Weights of a small encoder-decoder audio transcriber.
Model: 5.72M parameters, encoder norm layernorm, encoder activation gelu, encoder moe soft, encoder num experts 32, encoder layers 6, encoder width 160, decoder width 128, decoder norm rmsnorm.
Training: 6600 steps, batches of 128.
Rows from block 4 of the text decoder of a small encoder-decoder audio transcriber, named by matrix and row number. Rows with one number belong to one neuron. Each number is 500 + 50 x the weight over its row's rms, rounded and kept within 0 to 999. All counts start at 0. Numbers have three digits each.
After each neuron's rows are labels from the 100 texts, of 14976, where the neuron reaches its highest value: "tokens" is the input token at the peak. Only what is clearly more common there than usual is listed. The data: read English sentences (LibriTTS-R). In brackets: how many of the 100, against the usual share in percent.
# fc1: MLP up (decoder.blocks.4.mlp.fc1.weight, 384x128), inputs 0-127
# fc2: MLP down (decoder.blocks.4.mlp.fc2.weight, 128x384, transposed), outputs 0-127

fc1.300:558505490469525507464609433514550489498489514570477491526472529603482412649472419510475582576484437542467515508482427494457525452509458435554531475641361590500590470543491496501481513476438477580572420586491534510497526560562477504471437507593499519473514434436598485536481519521512525592502464550531532552434505566488493493558521520511498480493476437455545514548484514594553541470433
fc2.300:414426603616456472454458540525508518537484498529462472510521522431477478414586544548536597488550519465544543496607486459511611495495580589498518563406650424562498479529477467564470508480493447513382419492474428449505554504413492436544538453457536520549417516570462554473516457439530525513443545526502487499568566433481484554542518537519479535483570563486479475495574476462483465496501
tokens: "<end>" (54 vs 1.5); "s" (12 vs 4.9); "x" (9 vs 0.1); "d" (8 vs 3.6)

fc1.361:626501490487495595598501468501462535453478589451506494513509550541423464508512548427559563387592466581416487528549485517479646612619535537494565501459435505546536467491483497485380468505497546583455481536537497564525512530600444577430528596516505522517500532576468538521536434472457543465522576511549549503531496476479554479482499476568475479531454540498469566513527566488529450494457
fc2.361:459545412597550416436512455526554552507515416540514504513476498449605521505550500588500415502538457593569454484496562435519458456422545511572441507536478547568438500547495543557634453478447494486474458488398466556562447482386541518597534414506484541509565507456501396556486562461481469474382471504519484481524470518499502403469445448451541476535514476502517418502514422457484533516498
tokens: "e" (50 vs 10); "o" (18 vs 6.1); "g" (8 vs 1.6)

fc1.170:451419530502509467506454545518515438505496542401522534516481465534500463505451505485358413504464482471546582562572492451492428529478474453428491550504490542440519432570417513470421407591530518457501465481530436438493551532444412484475459476588478504547394509553514466628540626536536440551522486574527547524514504436482553490483433469485499565555495551485490434582549540610574489503516
fc2.170:532542549668485425489371441501522494509489479538443556555461486519564524500509463542478392488574464521489456549488458440484567465479554561432503509528475501477492582423466511422498462529384570500461520433547545429506371500521525500557499561391505479473462520502551521549517411512509519667421521450486501495482535606465512509426534489516503527504535580475520459504489522485512484468586
tokens: "e" (91 vs 10)

fc1.86:503569499399596559538512371635486439491442477500525456496459545607531531570579394409503406441456496450472494563521493519496403475536544478519468483482442514492485445437517511488486484507505476457457440529570611508416472491483484505546492521530504424588503490544468473540507514474476533463535584504506484485530400552520549454542449548567584448500650537536538571513522472535453528461486
fc2.86:508409464557478419579431554421528591459465514440519537550513450449470457485387564499550615546589582585531514525503440475497553447495457528399505526532499415502547494505447448500530514530464535540509502439452537492519499428519534496418471498477393602435510504473561494497602519518530429507392520543436512571464443538433442509468542550409514498557421499562536464504416532510466526508479
tokens: "n" (60 vs 5.2); "t" (20 vs 7.3); "h" (11 vs 5.1)

fc1.371:543494508533481525511441529513459521466486566511490492465487486546414472521545547568499517434544499420482535437496522520480468512526580571548587449519446574591550441459601466496585526494506526587470577585555554486513462506533454462477579464496518499608463507506404439610489584545519553517400470538495470573587455399359503502467514450526423578494545489512428479534580500518490471569450
fc2.371:481556465529459439521465461468484501468440508458488436439568471394547515534525459494524462593462574516475471504516534416515471491426466452494399487477472511395412513614415585567473516486523510503499518425519524514472487395487522471561454533514513566532550527477522446421519452491482507519504544419544555459382477546607424536568427420499534447460501491627605480500440462433487524429493
tokens: "e" (35 vs 10); "u" (19 vs 2.3); "h" (14 vs 5.1)

fc1.217:581583512604512531514543477453534510513505435512489561545490489603505541537463379527545464515531479528480482518518553562476425465350442390504587523560495474519492502532492487531544510553549534462486479528537485610481508474565504534573498520540456481466560514551478539602511533393515549602452506548508540511522543584455479482487446404398505409475549465594525470588564529532519534516583
fc2.217:487395499497507545465498538523440574471436630487482435469501481422461548561489462557407525595415438548594477579524544452507549425526511498512451506469507454482462469506431445539513539526477436532477502503500546395549501552577463496450467442563418555525478554495479489561540430453560635405499432521520511509484395527477537494479537551480608493583550579446493547492425472476519472521471
tokens: "<end>" (54 vs 1.5); "h" (24 vs 5.1)

fc1.149:593529478580459532452556559466558447512467517479489597519417445541544559574509425477488382471536471495480440483522464547485461534527431517424477550523452503509586456481433556474497545496547452461436575527534550575466470437439460485557530546530494547507571576498624507485523474513514617582485452550507446507467455494539464489461468425533552385468525441475618453531463588499522464586448
fc2.149:491463511494518508597417412556465499513502524479553456419535578490512473503453498402455549505494490427485502481510608449443571550529414493603460392491504501450500536531504478565492521514459506518554497508455449448516497543545509525471504440478533437534468490556542514495509535526558504453414525500507494422462604485444494505660481545464550516541474499393453535476666492479398497425385
tokens: "e" (65 vs 10); "s" (24 vs 4.9)

fc1.102:543490564453567567450460564560512516500499504446523506478371440487492487533479565478450452493478471489459512526494525404489612472560550469453570525499414602469532556542409577513530543529475487582580527442441498460472510441490515457475534456539498545534524525482489522500497554434454499617529517556538520441526478423558467448437641561495531493504519470485436647612517474597442488485532
fc2.102:477504402402415496609500422494540624463547485525565511495559457532492540505562423491472549526488537462525514575472475495458424602456494489598489498462474450473442467509596496490569504518397498430483453580490372513553469483456437494568513519490621494503547399501453501401510521477420500550562451552469511520482518481464480504513543375444455461513496478555531436533481492437473515441470
tokens: "p" (42 vs 1.3); "b" (18 vs 1.2); "t" (15 vs 7.3)

fc1.4:538528489573580598462582569439534558495490500443508484450503492579508528567417403528431630506473397506516568525497500490448520458524447411473507455517442479493588432510535441477482490499521523597512499514496508475419545554496514498467407483539465430534456492490556530554585512492425568460437472550565534581461483594530350450494508465453521439542482510484446515477530515562601570476492
fc2.4:472489579562457376524425406517509477509459465492457506511458506515483556505485456519534404494565530532608513448556480543456614391474566475484479508456601466493528561457536501478490508465543510521552443556509543569397437492605495467456520465505525463493410453590448562504498517518544533420536553504509534463592611515450581538496487565469508487496515500616515566525446431463444477586544
tokens: "n" (75 vs 5.2)

fc1.182:475587451443470521529462518533507459494565547552447542554438564466570579597554428499512510538509534524413527611466556510543525550611530497523506509594463512533508512525433523496494485476472534435581510526529563525449573503537408448537504617522449627467459516528548502384475553484585527484588543513572435487540482550534444511574466462536461467522609490518508485562564481477419535482563
fc2.182:576436478581469471440413523538574502491522590398440518483507558493556396509379571516502499489618543503541468438455551508498431442527579558357453512473565587461531440466493584498500519545522500514496471426528539521514447435478525495476449533553511543539469577504484445551402491540579406561444535503495558396446485542446508509545448537484515488494486544514499515463546416557548506477503
tokens: "p" (84 vs 1.3); "m" (10 vs 2)

fc1.307:530533492559478544570459448486513413527611675482463533545464434472582477460479463504466516497439511408492620601470524495413437522573526410461426520601434545481513494567577538533388456560512440445507446456519490496452564466494487499534566491545543530424471458517526515519508501493489529507486469513558468419526525539526507484460541556489537413484421491529474536567596463544533525543574
fc2.307:524499554592444542483590494523454443442494387493492549472434524469479544497556536489598516435555496435478534423495463507542411527422511488608557563504545523481555502542559583523512540508477455465499456488489463524462505433427466588475444597517564512554556494520449472571457442434523516457456605463515584441545501614523399496546466518494559549468559594536525479462492483532469374482472
tokens: "p" (40 vs 1.3); "c" (20 vs 1.8); "w" (11 vs 1.9); "l" (10 vs 3.3)

fc1.277:514491434498617473519438530525581501542477482518469551488465546616540547594474442564429492536532522433550422561518474428464437486464549459511589542436438484467391466553467453498546464496486492470533464562457486477532561526523429488466446543482374589459508484459473522554495494599501564490493461531622544506560450435494439456463576460566496516487477471527488558629599517513482512422515
fc2.277:551473492512537421505525448480438563476516523544420536479462447451504585553546513461438387493485495516479559442458508521524459513510496493454502560567456566447419561589518522525517581463515535516571480567562427456421569552509570489500545463436450456446520441434491479450611459528511533558583462554493377502503483500435513445496483563457567539442484486508384457462589478353513454542481
tokens: "p" (73 vs 1.3); "m" (7 vs 2)

fc1.266:493432385422489398523461545478572543478536617458498487447524522508589512510428567482563473544579474470575479595433498469590572471578526426514533537500471584531504415507497524501534426459489482467587586488471575575477513493393497416481587532471513526490431509471547539529465524492510488540437592554557485499501499510484478537536572368468423452509586519507523497467489548560515522477542
fc2.266:507467519596539570431472499433435544448589453549523519495501526549485479497495538500421418465477611518469537503487570508485497500435566558465483517465429403472563555498420514414460506445398547569507467572537513432572457458486446513613510478419565526465528507530497545489509493474433473496559399470375503509488426528526434480497550509497496489472407455509493424539400404511592446512462
tokens: "p" (27 vs 1.3); "f" (21 vs 1.7); "m" (14 vs 2); "c" (8 vs 1.8)

fc1.335:533518527515513458510495556517615533488472369430470582452499413574536532515507481464502600436493517525404459508495481436512436456445490503552504483467475555479509496491470515512432482534447500431572529534478511511500499516539488524581551494544354474589494552454516458559473540474478590394541461576585446468515517469540500549529452470487510476607619534520618592574436440536480461441488
fc2.335:457510490502477443528527486548442488485535521501551485524425528438521466506439518523500541489509430443571455481438466550510479482581641473431574530426491561639492408575528510517542426514570395525453463479464403439490549389456493498459448466488545540424624464488522531483505508574496546517528507499478570502547499492466466515471540437544487498448452471410377503421483615484432507523453
tokens: "n" (36 vs 5.2); "m" (35 vs 2); "h" (15 vs 5.1)

fc1.125:467475487547589467513527602513503646481493579509485581508447463465532477468488512433462520413531500469553476533522449477504565512447548488359432547573523543547465534536368451475608530457485588450553479469488498528497461499486506479475540520526474484394519513536562492452526476450555591631493461435543502379496476484552552453502437482512458440501485403516575518501556496452465483527422
fc2.125:474515563432477542502462451490551421502518402472503498424487501550505537515458487563577470508471410518504463544520599573538433489524415505570585454489530502561537568486613433479386440527484466594373592503455580449532522480478516526513502527502544440523493437472554561532518485585483477420471464623506532528497504570445567453535522498529612512565480565515483493518489495504604460437506
tokens: "e" (49 vs 10); "g" (28 vs 1.6); "i" (11 vs 5.4); "l" (9 vs 3.3)

fc1.28:466514546560546486525485465586554534481455539603419498520461555518531534562488474546491510557453437560461524522514507481464562492549505523451480475569486550490473342449458491474428380508513627544552528523479501472382514497491623528508513483488496554581564555502543468504460588486503425516529528454513437552505547453490541498558519622533444426552478444583495468487537432581512588469423
fc2.28:420461438384480443532433460409525588575493513424545470486528484539487480466456463468471597509536517509491469453547462581555459465431584545460511499533483547507453493555547441452512549447412461510502467435525421586490513432551439507524453524506483470398481484479430542510520576560586523599463505411537536371499505431469435441488526468529496571461528430396418449511533502484549515534534
tokens: "p" (19 vs 1.3); "m" (17 vs 2); "h" (16 vs 5.1); "n" (16 vs 5.2)

fc1.221:555475444488498550530545555531574603464492485492489643406453562575497489463455409546540510498554452542462492486515508492508456399506501499400527454511465487442522538448506502536486557502647511548592484529515487435516416448445456461480469477466398522539479404563514525510489520551450494397580549530505489455513516453512592590520431482585508421534481510544455548436456442563562503492429
fc2.221:557439493566527402489493435569477465471490423496532493491534515454488565483520557560490583430470500496487486554498531480554588487555559483522575563461543548541483397464545574413462444514518495374445383503486459471424496538467530529477537647502556564435451589561534409474410540507504418555560451485483449564486539547481581486476555561464514523492456513518501482527543515545431530410520
tokens: "n" (55 vs 5.2); "l" (20 vs 3.3); "y" (7 vs 1.7)

fc1.235:600595523572492554546533571458548513536450440389478476544513513520499440474405551525468492559557427511517583468447522528463522374497440490469505478446491591479538435620508384528523465486473523553527496437464497468443497544406503462468529560619463420517543546556548516507579478508559521518481533574559460437526494522565498524435507448483529571459480555485452602463543529551480549435546
fc2.235:479447455467500495472524520432447393579443466424506573507490483427400522527478526501535451456397550571522510468500458435441548520547467512586503592502498465550537632531416449495451448448449518493555492611501468545506527520499489548492479500573538489531566649517521468465457540465511483422566475527564415506475455535480397497453484589547500412507500444557531455552432519546450574472527
tokens: "n" (31 vs 5.2); "i" (31 vs 5.4); "l" (18 vs 3.3); "r" (15 vs 4.5)

fc1.175:513571544550545463529476545527510469446452471394521548524548395495518481473514571534341536594475479511464529507490520379440509535534346541526519498466430549463559553500482521526649510569479500420509519481519459437497501501522446575517458559571504496570446436532535455563507433462546500482507539549523450421499534478503465463563530473527455412458452562573559515449525437494517572450530
fc2.175:477523416534530421571532473464530501554439426437439464523437530477469492502528568490570436535509530623503636561555400514542487430484469561522540429517555460488487519525637499443462509448521396537548580461574458531451621548555499508461462501527522483485537506415484421425519561459486572481533467461563458484470472468432428514498519541463570433539490486448521575511518544480428508559505
tokens: "<end>" (36 vs 1.5); "l" (31 vs 3.3); "h" (18 vs 5.1)

fc1.196:560593497452539533469542449432457541514475489428524520505401498549455483626482499489384570470486457438469474527535398497494473504432380476565494470549385559437543472462444507497519560500469479483612513431485561527472477578498468568513442492493371499498511487487600541582426571487543526513482422587550516470454433549514500462503507526430477479484469512480460524572558541537571457455560
fc2.196:492482533490503457548508522513539520551592572496611477563574500473582533472591524502564515585471390507505500493543575436459560495540530498426495497491553378525538553498440402580535434409415422582474551548481443505574623471504494498500532464512577546478455483441486548485517524532542500587492556454488477541550574489478496448581469439566479465440470448585454459569550525509468451531463
tokens: "<end>" (45 vs 1.5); "t" (32 vs 7.3)

fc1.190:420432523544540538552564379479497500536433555411525487555508480552487530645515527498580531468511590510461584515568488527481451563521495519569501542561476547455499474514517546478484488504485532471519562539429522520494458482517442470475552454561488512478567449545629599569522497505505514537564517571616496472423429574445493442506515514488463413529424391575550392438465475529514456530494
fc2.190:548560474480482379430525555481534561491550500581491609402419502481568449491555457504443521588473500518445472527485542547556549462529550451494489554472575474481579555501585427488575525505455494501534529473564496521568476422533565489522417488481426468542493559468492493455451514418556474498421455493486351587504608484477456522489482455453574596481494558400561555520550500497513480552520
tokens: "p" (66 vs 1.3); "n" (16 vs 5.2); "m" (10 vs 2)