A small encoder-decoder audio transcriber, trained from scratch.
Model: 5.72M parameters, waveform 16khz input, encoder arch conformer, encoder norm layernorm, encoder num experts 32, encoder layers 6, encoder width 160, decoder width 128, decoder layers 8, decoder norm rmsnorm, decoder activation silu.
Training: adamw at rate 0.0018, 6600 steps, batches of 128.
Rows from block 3 of the audio encoder of a small encoder-decoder audio transcriber, named by matrix and row number. Rows with one number within an expert belong to one neuron, the router's apart. Each number is 200 + 40 x the weight over its row's rms, rounded and kept within 0 to 999. All counts start at 0. After the name is the row's rms in percent of the matrix's.
Before each expert's rows are labels from the 100 clips, of 14976, where the router gives the expert most weight on average: "loudest" is the band of the loudest frequency at the time of the peak. Only what is clearly more common there than usual is listed. The data: read English sentences (LibriTTS-R). In brackets: how many of the 100, against the usual share in percent.
# router: slot weights (encoder.blocks.3.mlp.router.weight, 64x160), inputs 54-107
# up: expert up (encoder.blocks.3.mlp.up, 32x32x160), inputs 54-107
# down: expert down (encoder.blocks.3.mlp.down, 32x160x32, transposed), outputs 54-107

# expert 8
loudest: 2000 to 4000 Hz (42 vs 2.4)
router.16,101,189,175,155,187,188,175,161,280,182,225,248,186,211,161,225,216,223,261,114,203,180,176,231,197,204,131,160,196,142,164,162,177,158,154,221,206,209,217,214,152,202,124,167,321,211,214,162,147,239,201,247,268,247,191
router.17,101,171,165,169,179,251,180,204,251,182,214,274,194,207,138,248,254,270,231,115,176,179,150,219,229,239,143,188,176,130,169,134,176,121,183,234,204,211,256,239,191,179,145,138,273,207,175,141,177,258,176,234,247,221,225
up.14,081,180,231,186,228,165,227,128,232,173,288,115,92,156,216,204,213,164,183,234,268,245,229,233,193,159,204,170,235,250,144,268,217,148,178,194,274,167,151,217,196,238,238,233,170,122,217,141,245,218,180,199,216,205,194
down.14,092,175,167,217,107,238,236,202,149,118,177,198,241,189,136,242,211,183,231,211,199,224,187,237,296,231,174,149,292,189,189,193,170,200,203,218,293,226,185,254,238,228,208,195,201,216,200,226,180,191,230,229,213,160,206
up.15,087,197,201,175,200,248,185,171,236,205,197,210,131,228,155,182,228,233,271,136,129,218,178,167,246,178,243,224,226,133,194,236,189,221,169,286,231,202,230,224,230,188,193,166,287,250,200,148,210,215,158,249,248,236,229
down.15,100,152,228,217,167,183,152,231,179,214,127,202,241,223,206,131,191,254,205,138,147,227,160,192,228,208,253,233,176,257,218,185,210,169,273,153,142,161,179,226,172,197,208,183,191,203,222,250,149,95,179,185,244,227,205
up.16,101,189,260,209,203,219,230,282,202,193,249,136,240,273,267,233,221,178,141,193,252,197,266,178,173,76,181,192,194,276,174,145,236,209,232,229,197,155,203,166,169,201,138,158,224,267,259,173,185,193,207,182,250,235,239
down.16,104,158,188,183,276,141,171,102,207,183,222,157,132,164,206,164,260,148,176,196,242,187,219,233,193,202,175,161,158,183,187,223,177,175,175,173,199,232,210,177,227,159,134,166,199,222,295,194,221,243,155,204,170,227,247
up.17,111,203,140,241,248,154,219,175,185,170,185,227,261,188,212,243,160,247,125,212,191,173,176,216,263,222,154,217,134,202,218,205,255,223,213,158,149,221,190,201,191,190,202,171,184,187,170,188,206,191,183,132,273,265,120
down.17,112,219,222,247,169,191,159,184,219,167,163,205,151,171,267,237,101,276,211,258,152,136,211,224,238,226,138,253,238,204,157,172,208,286,210,108,165,291,226,122,191,205,188,181,231,172,204,229,183,227,229,246,230,276,170
up.18,110,197,246,243,164,228,148,189,209,150,191,171,144,187,174,175,249,256,237,155,235,186,255,186,227,255,173,185,263,141,234,216,163,209,246,213,159,201,231,222,182,202,209,167,181,170,199,150,321,228,207,262,216,215,162
down.18,105,155,200,209,258,214,240,195,182,150,187,163,178,201,248,228,225,289,250,225,239,194,133,195,305,239,153,148,288,250,174,224,246,145,210,216,238,107,182,210,213,197,194,125,200,124,191,185,212,201,168,186,230,220,155
up.19,100,266,203,202,173,148,191,187,242,188,285,93,101,181,202,240,227,102,206,217,282,246,208,260,205,131,183,186,166,231,190,188,245,127,167,238,208,124,167,229,191,240,250,212,150,144,255,187,229,200,177,188,228,207,190
down.19,101,139,227,207,216,181,197,258,229,127,241,140,215,158,236,248,243,224,196,160,233,168,202,208,279,230,225,164,175,183,201,231,191,147,177,188,234,207,176,159,229,191,237,187,176,229,182,169,162,269,147,209,237,164,246

# expert 29
loudest: 500 to 1000 Hz (55 vs 7)
router.58,075,241,191,156,126,198,218,241,234,234,148,285,184,166,132,263,259,239,230,211,228,171,177,170,210,213,201,168,219,167,221,233,211,223,229,160,192,222,188,199,241,189,238,211,150,194,126,188,164,183,177,180,113,228,148
router.59,076,250,187,126,112,247,219,208,187,249,188,264,210,121,176,211,218,217,204,211,226,196,215,163,173,219,211,208,224,196,229,197,210,219,194,208,205,227,183,194,311,189,190,194,188,209,135,221,144,200,188,144,125,190,149
up.14,086,194,213,247,189,258,218,141,236,139,215,242,209,188,231,210,208,217,174,157,248,202,141,259,172,184,214,220,184,237,207,165,221,150,124,225,250,178,188,189,179,192,111,227,212,243,241,194,164,169,199,216,212,180,173
down.14,089,224,312,250,187,177,187,217,227,201,241,234,247,173,181,263,198,215,219,203,213,211,301,217,166,201,165,244,255,218,216,156,163,183,208,175,184,220,155,204,238,267,181,206,145,180,164,209,119,248,166,217,288,192,192
up.15,116,214,236,196,154,198,188,235,181,218,239,179,165,211,196,230,253,232,226,252,55,203,228,190,264,185,238,220,241,245,257,250,233,236,220,201,196,244,183,154,214,134,262,261,147,259,158,225,257,195,188,159,175,222,171
down.15,104,169,212,198,187,219,185,117,196,226,215,234,210,186,202,179,186,238,180,209,177,210,292,205,145,213,202,122,194,183,153,138,240,240,226,242,199,147,263,179,198,150,281,223,161,162,149,228,234,92,180,260,225,186,159
up.16,099,273,161,255,234,210,184,254,201,148,244,241,250,176,172,254,171,191,206,170,287,196,92,225,210,244,193,186,208,140,164,76,229,141,159,176,202,190,161,252,150,221,200,207,154,154,226,214,214,253,200,252,247,202,218
down.16,105,205,188,193,184,245,178,251,195,188,227,177,227,210,213,147,178,263,155,205,192,151,239,154,175,219,235,245,224,261,158,145,197,212,236,176,139,218,121,108,245,223,214,174,225,199,218,207,261,274,224,283,174,277,189
up.17,087,194,161,187,249,246,174,208,116,229,222,165,216,218,220,160,172,182,169,170,323,188,208,196,215,116,150,190,181,203,148,143,196,232,155,210,243,141,205,250,204,103,169,166,154,142,218,185,108,113,208,178,225,183,132
down.17,106,214,304,204,163,171,135,200,200,197,258,203,183,202,162,233,205,217,244,186,298,200,244,207,162,222,252,245,205,187,229,210,202,166,165,164,181,253,171,190,127,169,220,187,305,198,205,172,133,285,231,213,182,284,249
up.18,119,312,167,103,212,209,183,252,150,241,208,205,145,201,207,246,210,242,193,217,177,205,245,230,139,244,149,205,130,184,223,229,241,162,219,133,131,232,204,227,162,198,224,214,173,202,189,242,198,204,166,205,217,277,176
down.18,106,237,193,277,193,244,217,148,210,255,216,281,264,178,165,153,120,166,165,232,216,181,156,191,174,195,195,204,168,117,225,190,159,233,138,155,204,234,253,252,224,183,159,232,170,239,215,219,162,155,149,246,163,193,215
up.19,089,192,212,168,178,157,215,249,257,192,230,229,205,226,189,228,286,183,176,151,114,251,248,232,231,207,215,199,302,256,271,196,154,269,204,210,263,209,155,213,165,211,288,178,113,198,211,161,188,153,241,243,221,207,224
down.19,098,210,152,230,258,231,214,152,122,251,238,210,189,197,175,192,152,256,295,210,226,171,153,214,231,182,169,149,134,192,219,182,249,271,197,247,211,215,229,237,145,202,155,205,242,223,214,226,239,175,174,139,260,188,151

# expert 7
loudest: 250 to 500 Hz (47 vs 14.7)
router.14,097,216,244,241,179,175,223,192,234,177,155,243,283,141,213,207,175,198,206,124,212,155,223,199,213,176,182,171,279,211,178,186,223,216,196,170,228,206,241,215,235,224,138,162,231,233,115,261,222,161,223,216,186,151,156
router.15,092,214,205,272,195,191,227,175,200,173,148,246,277,120,226,172,165,188,198,143,196,144,189,203,198,194,186,161,274,218,214,197,182,231,186,184,229,209,266,232,240,201,168,171,237,235,121,243,201,157,196,175,150,122,152
up.14,122,249,188,249,231,231,227,265,218,196,226,238,180,188,156,237,264,246,185,124,306,168,167,172,247,157,217,252,213,159,239,112,177,145,150,237,213,187,245,269,178,248,122,201,236,146,182,214,242,214,170,214,221,191,109
down.14,109,204,203,193,198,172,182,188,195,173,224,207,162,171,184,233,217,208,214,159,201,151,234,205,255,249,294,282,219,202,229,173,177,246,174,291,251,237,249,118,255,221,146,180,232,199,174,224,173,297,185,240,198,182,215
up.15,099,205,162,230,153,205,172,203,184,135,187,182,264,157,232,212,199,224,199,228,248,148,250,208,177,168,172,137,277,215,199,237,271,231,149,170,217,190,182,176,173,225,209,189,228,135,278,273,286,171,279,218,183,236,251
down.15,100,158,246,186,203,235,215,273,158,192,209,212,173,204,145,228,193,222,171,237,210,238,178,187,227,197,257,190,208,166,228,268,173,191,240,213,181,198,164,191,127,116,121,266,258,174,198,161,212,215,212,137,228,321,263
up.16,099,163,222,214,188,198,192,268,256,114,202,162,242,261,267,215,207,183,164,200,111,179,205,98,282,201,281,234,189,255,133,245,202,273,199,203,133,237,252,214,198,175,219,142,183,217,128,211,157,204,125,177,238,131,207
down.16,112,172,229,154,220,193,196,205,239,216,131,184,248,242,229,207,248,246,193,252,165,154,265,164,190,209,200,230,233,251,152,250,222,138,264,169,179,205,216,244,223,255,243,227,172,192,168,175,98,220,183,169,228,232,98
up.17,114,208,230,152,232,170,146,185,184,143,178,109,218,213,210,172,170,193,199,209,190,212,260,196,281,136,217,173,200,250,145,254,214,222,202,177,211,252,176,154,225,192,184,156,160,271,161,257,199,193,237,153,163,242,269
down.17,104,195,214,156,264,279,152,248,257,229,193,137,225,268,244,139,198,236,163,234,277,237,230,197,173,143,138,199,185,278,165,254,211,207,175,151,192,219,112,260,249,168,221,231,183,180,193,171,152,203,157,154,215,161,162
up.18,093,201,148,195,244,163,198,178,155,160,128,164,156,131,210,137,156,178,238,272,33,192,175,201,254,221,236,148,189,191,200,231,225,235,265,193,149,137,227,184,162,271,180,220,184,215,190,211,260,108,178,239,164,176,242
down.18,096,180,209,216,216,167,212,158,254,135,245,191,239,244,214,153,259,182,185,216,281,242,222,186,176,183,166,167,174,232,161,242,191,187,202,172,191,190,211,256,159,188,225,177,185,281,228,153,121,256,194,191,162,185,230
up.19,095,242,227,209,122,201,260,193,238,186,117,149,169,237,252,185,152,213,219,199,231,158,289,204,224,199,101,177,233,186,143,212,215,256,216,189,210,245,233,149,210,166,170,132,157,227,197,184,199,178,210,224,209,208,175
down.19,095,203,181,258,257,229,177,143,293,197,170,152,202,235,193,219,148,188,191,179,225,205,149,129,158,186,268,239,147,159,186,176,214,194,211,241,253,161,241,191,187,143,238,189,209,141,194,227,164,162,192,191,205,236,241

# expert 4
loudest: 500 to 1000 Hz (50 vs 7)
router.8,091,218,189,206,189,207,198,263,240,184,185,160,241,103,222,263,214,239,163,96,197,206,233,193,174,269,197,219,224,153,153,202,201,275,237,187,173,215,235,209,195,184,210,130,195,203,114,235,183,232,221,183,173,219,186
router.9,099,198,156,178,191,199,201,269,255,194,156,176,207,167,237,275,204,194,157,92,179,202,230,217,181,262,206,220,263,169,102,198,268,242,279,184,210,162,227,188,183,195,222,165,184,183,156,204,213,268,221,216,226,230,207
up.14,070,265,160,200,205,190,230,177,100,210,242,167,149,242,195,208,251,165,141,283,236,210,256,179,153,187,185,173,176,231,198,148,167,211,196,198,247,159,249,127,221,215,171,213,168,237,224,215,179,186,217,95,146,129,162
down.14,089,210,148,177,264,240,197,200,253,283,243,192,196,179,241,144,175,216,230,218,203,172,197,214,176,221,230,210,175,135,196,142,186,138,205,202,254,219,193,191,234,230,181,219,255,258,215,148,229,223,203,271,173,178,235
up.15,088,236,182,234,262,201,218,156,137,197,362,193,159,190,249,207,94,243,209,199,249,156,168,263,215,157,202,182,196,211,218,248,256,116,102,230,238,199,183,256,141,177,180,255,235,191,203,193,253,189,175,200,221,183,212
down.15,089,137,135,205,175,172,193,167,162,227,142,161,218,261,230,182,155,157,206,170,162,157,119,195,303,156,235,209,169,178,131,231,229,275,147,242,229,195,170,162,212,243,162,128,228,281,242,150,199,213,204,286,176,259,272
up.16,090,212,156,186,203,138,224,132,212,242,150,180,128,248,202,215,197,132,249,212,230,179,162,211,233,200,178,216,208,276,161,199,209,156,150,175,181,254,213,234,174,240,139,181,228,187,290,237,138,190,217,245,238,156,229
down.16,100,192,165,263,244,193,94,272,136,200,284,144,224,180,197,188,193,158,241,146,241,207,212,158,228,191,139,153,150,128,245,128,183,243,172,203,233,200,129,210,183,233,149,230,225,173,181,203,181,186,193,220,199,230,252
up.17,107,215,267,296,171,202,201,151,221,176,243,205,198,201,211,180,134,209,143,213,284,160,156,110,146,168,207,198,226,211,204,132,157,171,173,213,132,158,197,258,197,164,203,193,210,217,186,142,166,149,217,152,199,215,230
down.17,099,153,166,236,189,135,149,174,233,227,202,193,221,164,218,215,127,175,203,147,267,160,266,157,193,197,222,272,191,165,110,193,183,226,224,205,178,127,223,207,127,248,165,270,281,279,198,175,141,206,175,195,245,137,210
up.18,066,165,186,283,172,227,186,176,169,241,208,167,246,188,195,166,225,145,205,245,201,260,173,259,197,138,156,204,153,247,203,153,145,179,175,229,221,138,150,248,263,207,203,223,193,237,269,158,144,165,222,243,171,156,164
down.18,083,230,159,288,213,203,159,268,177,253,249,162,167,150,112,166,164,133,185,187,233,279,148,109,195,180,220,166,179,120,191,234,238,250,193,151,195,155,228,236,240,215,221,190,167,146,182,142,139,231,187,181,252,214,242
up.19,115,255,162,139,172,138,193,153,235,208,254,197,150,151,262,166,240,221,139,185,277,159,188,225,214,108,208,256,263,205,222,155,172,176,119,196,227,236,246,162,189,225,203,176,217,192,271,87,259,182,168,221,172,204,241
down.19,109,116,185,161,232,230,236,121,195,180,262,189,256,139,232,175,223,184,205,162,193,145,200,173,206,239,248,172,220,153,199,201,167,228,231,237,215,132,196,236,233,296,263,152,203,181,228,165,220,193,201,193,158,198,204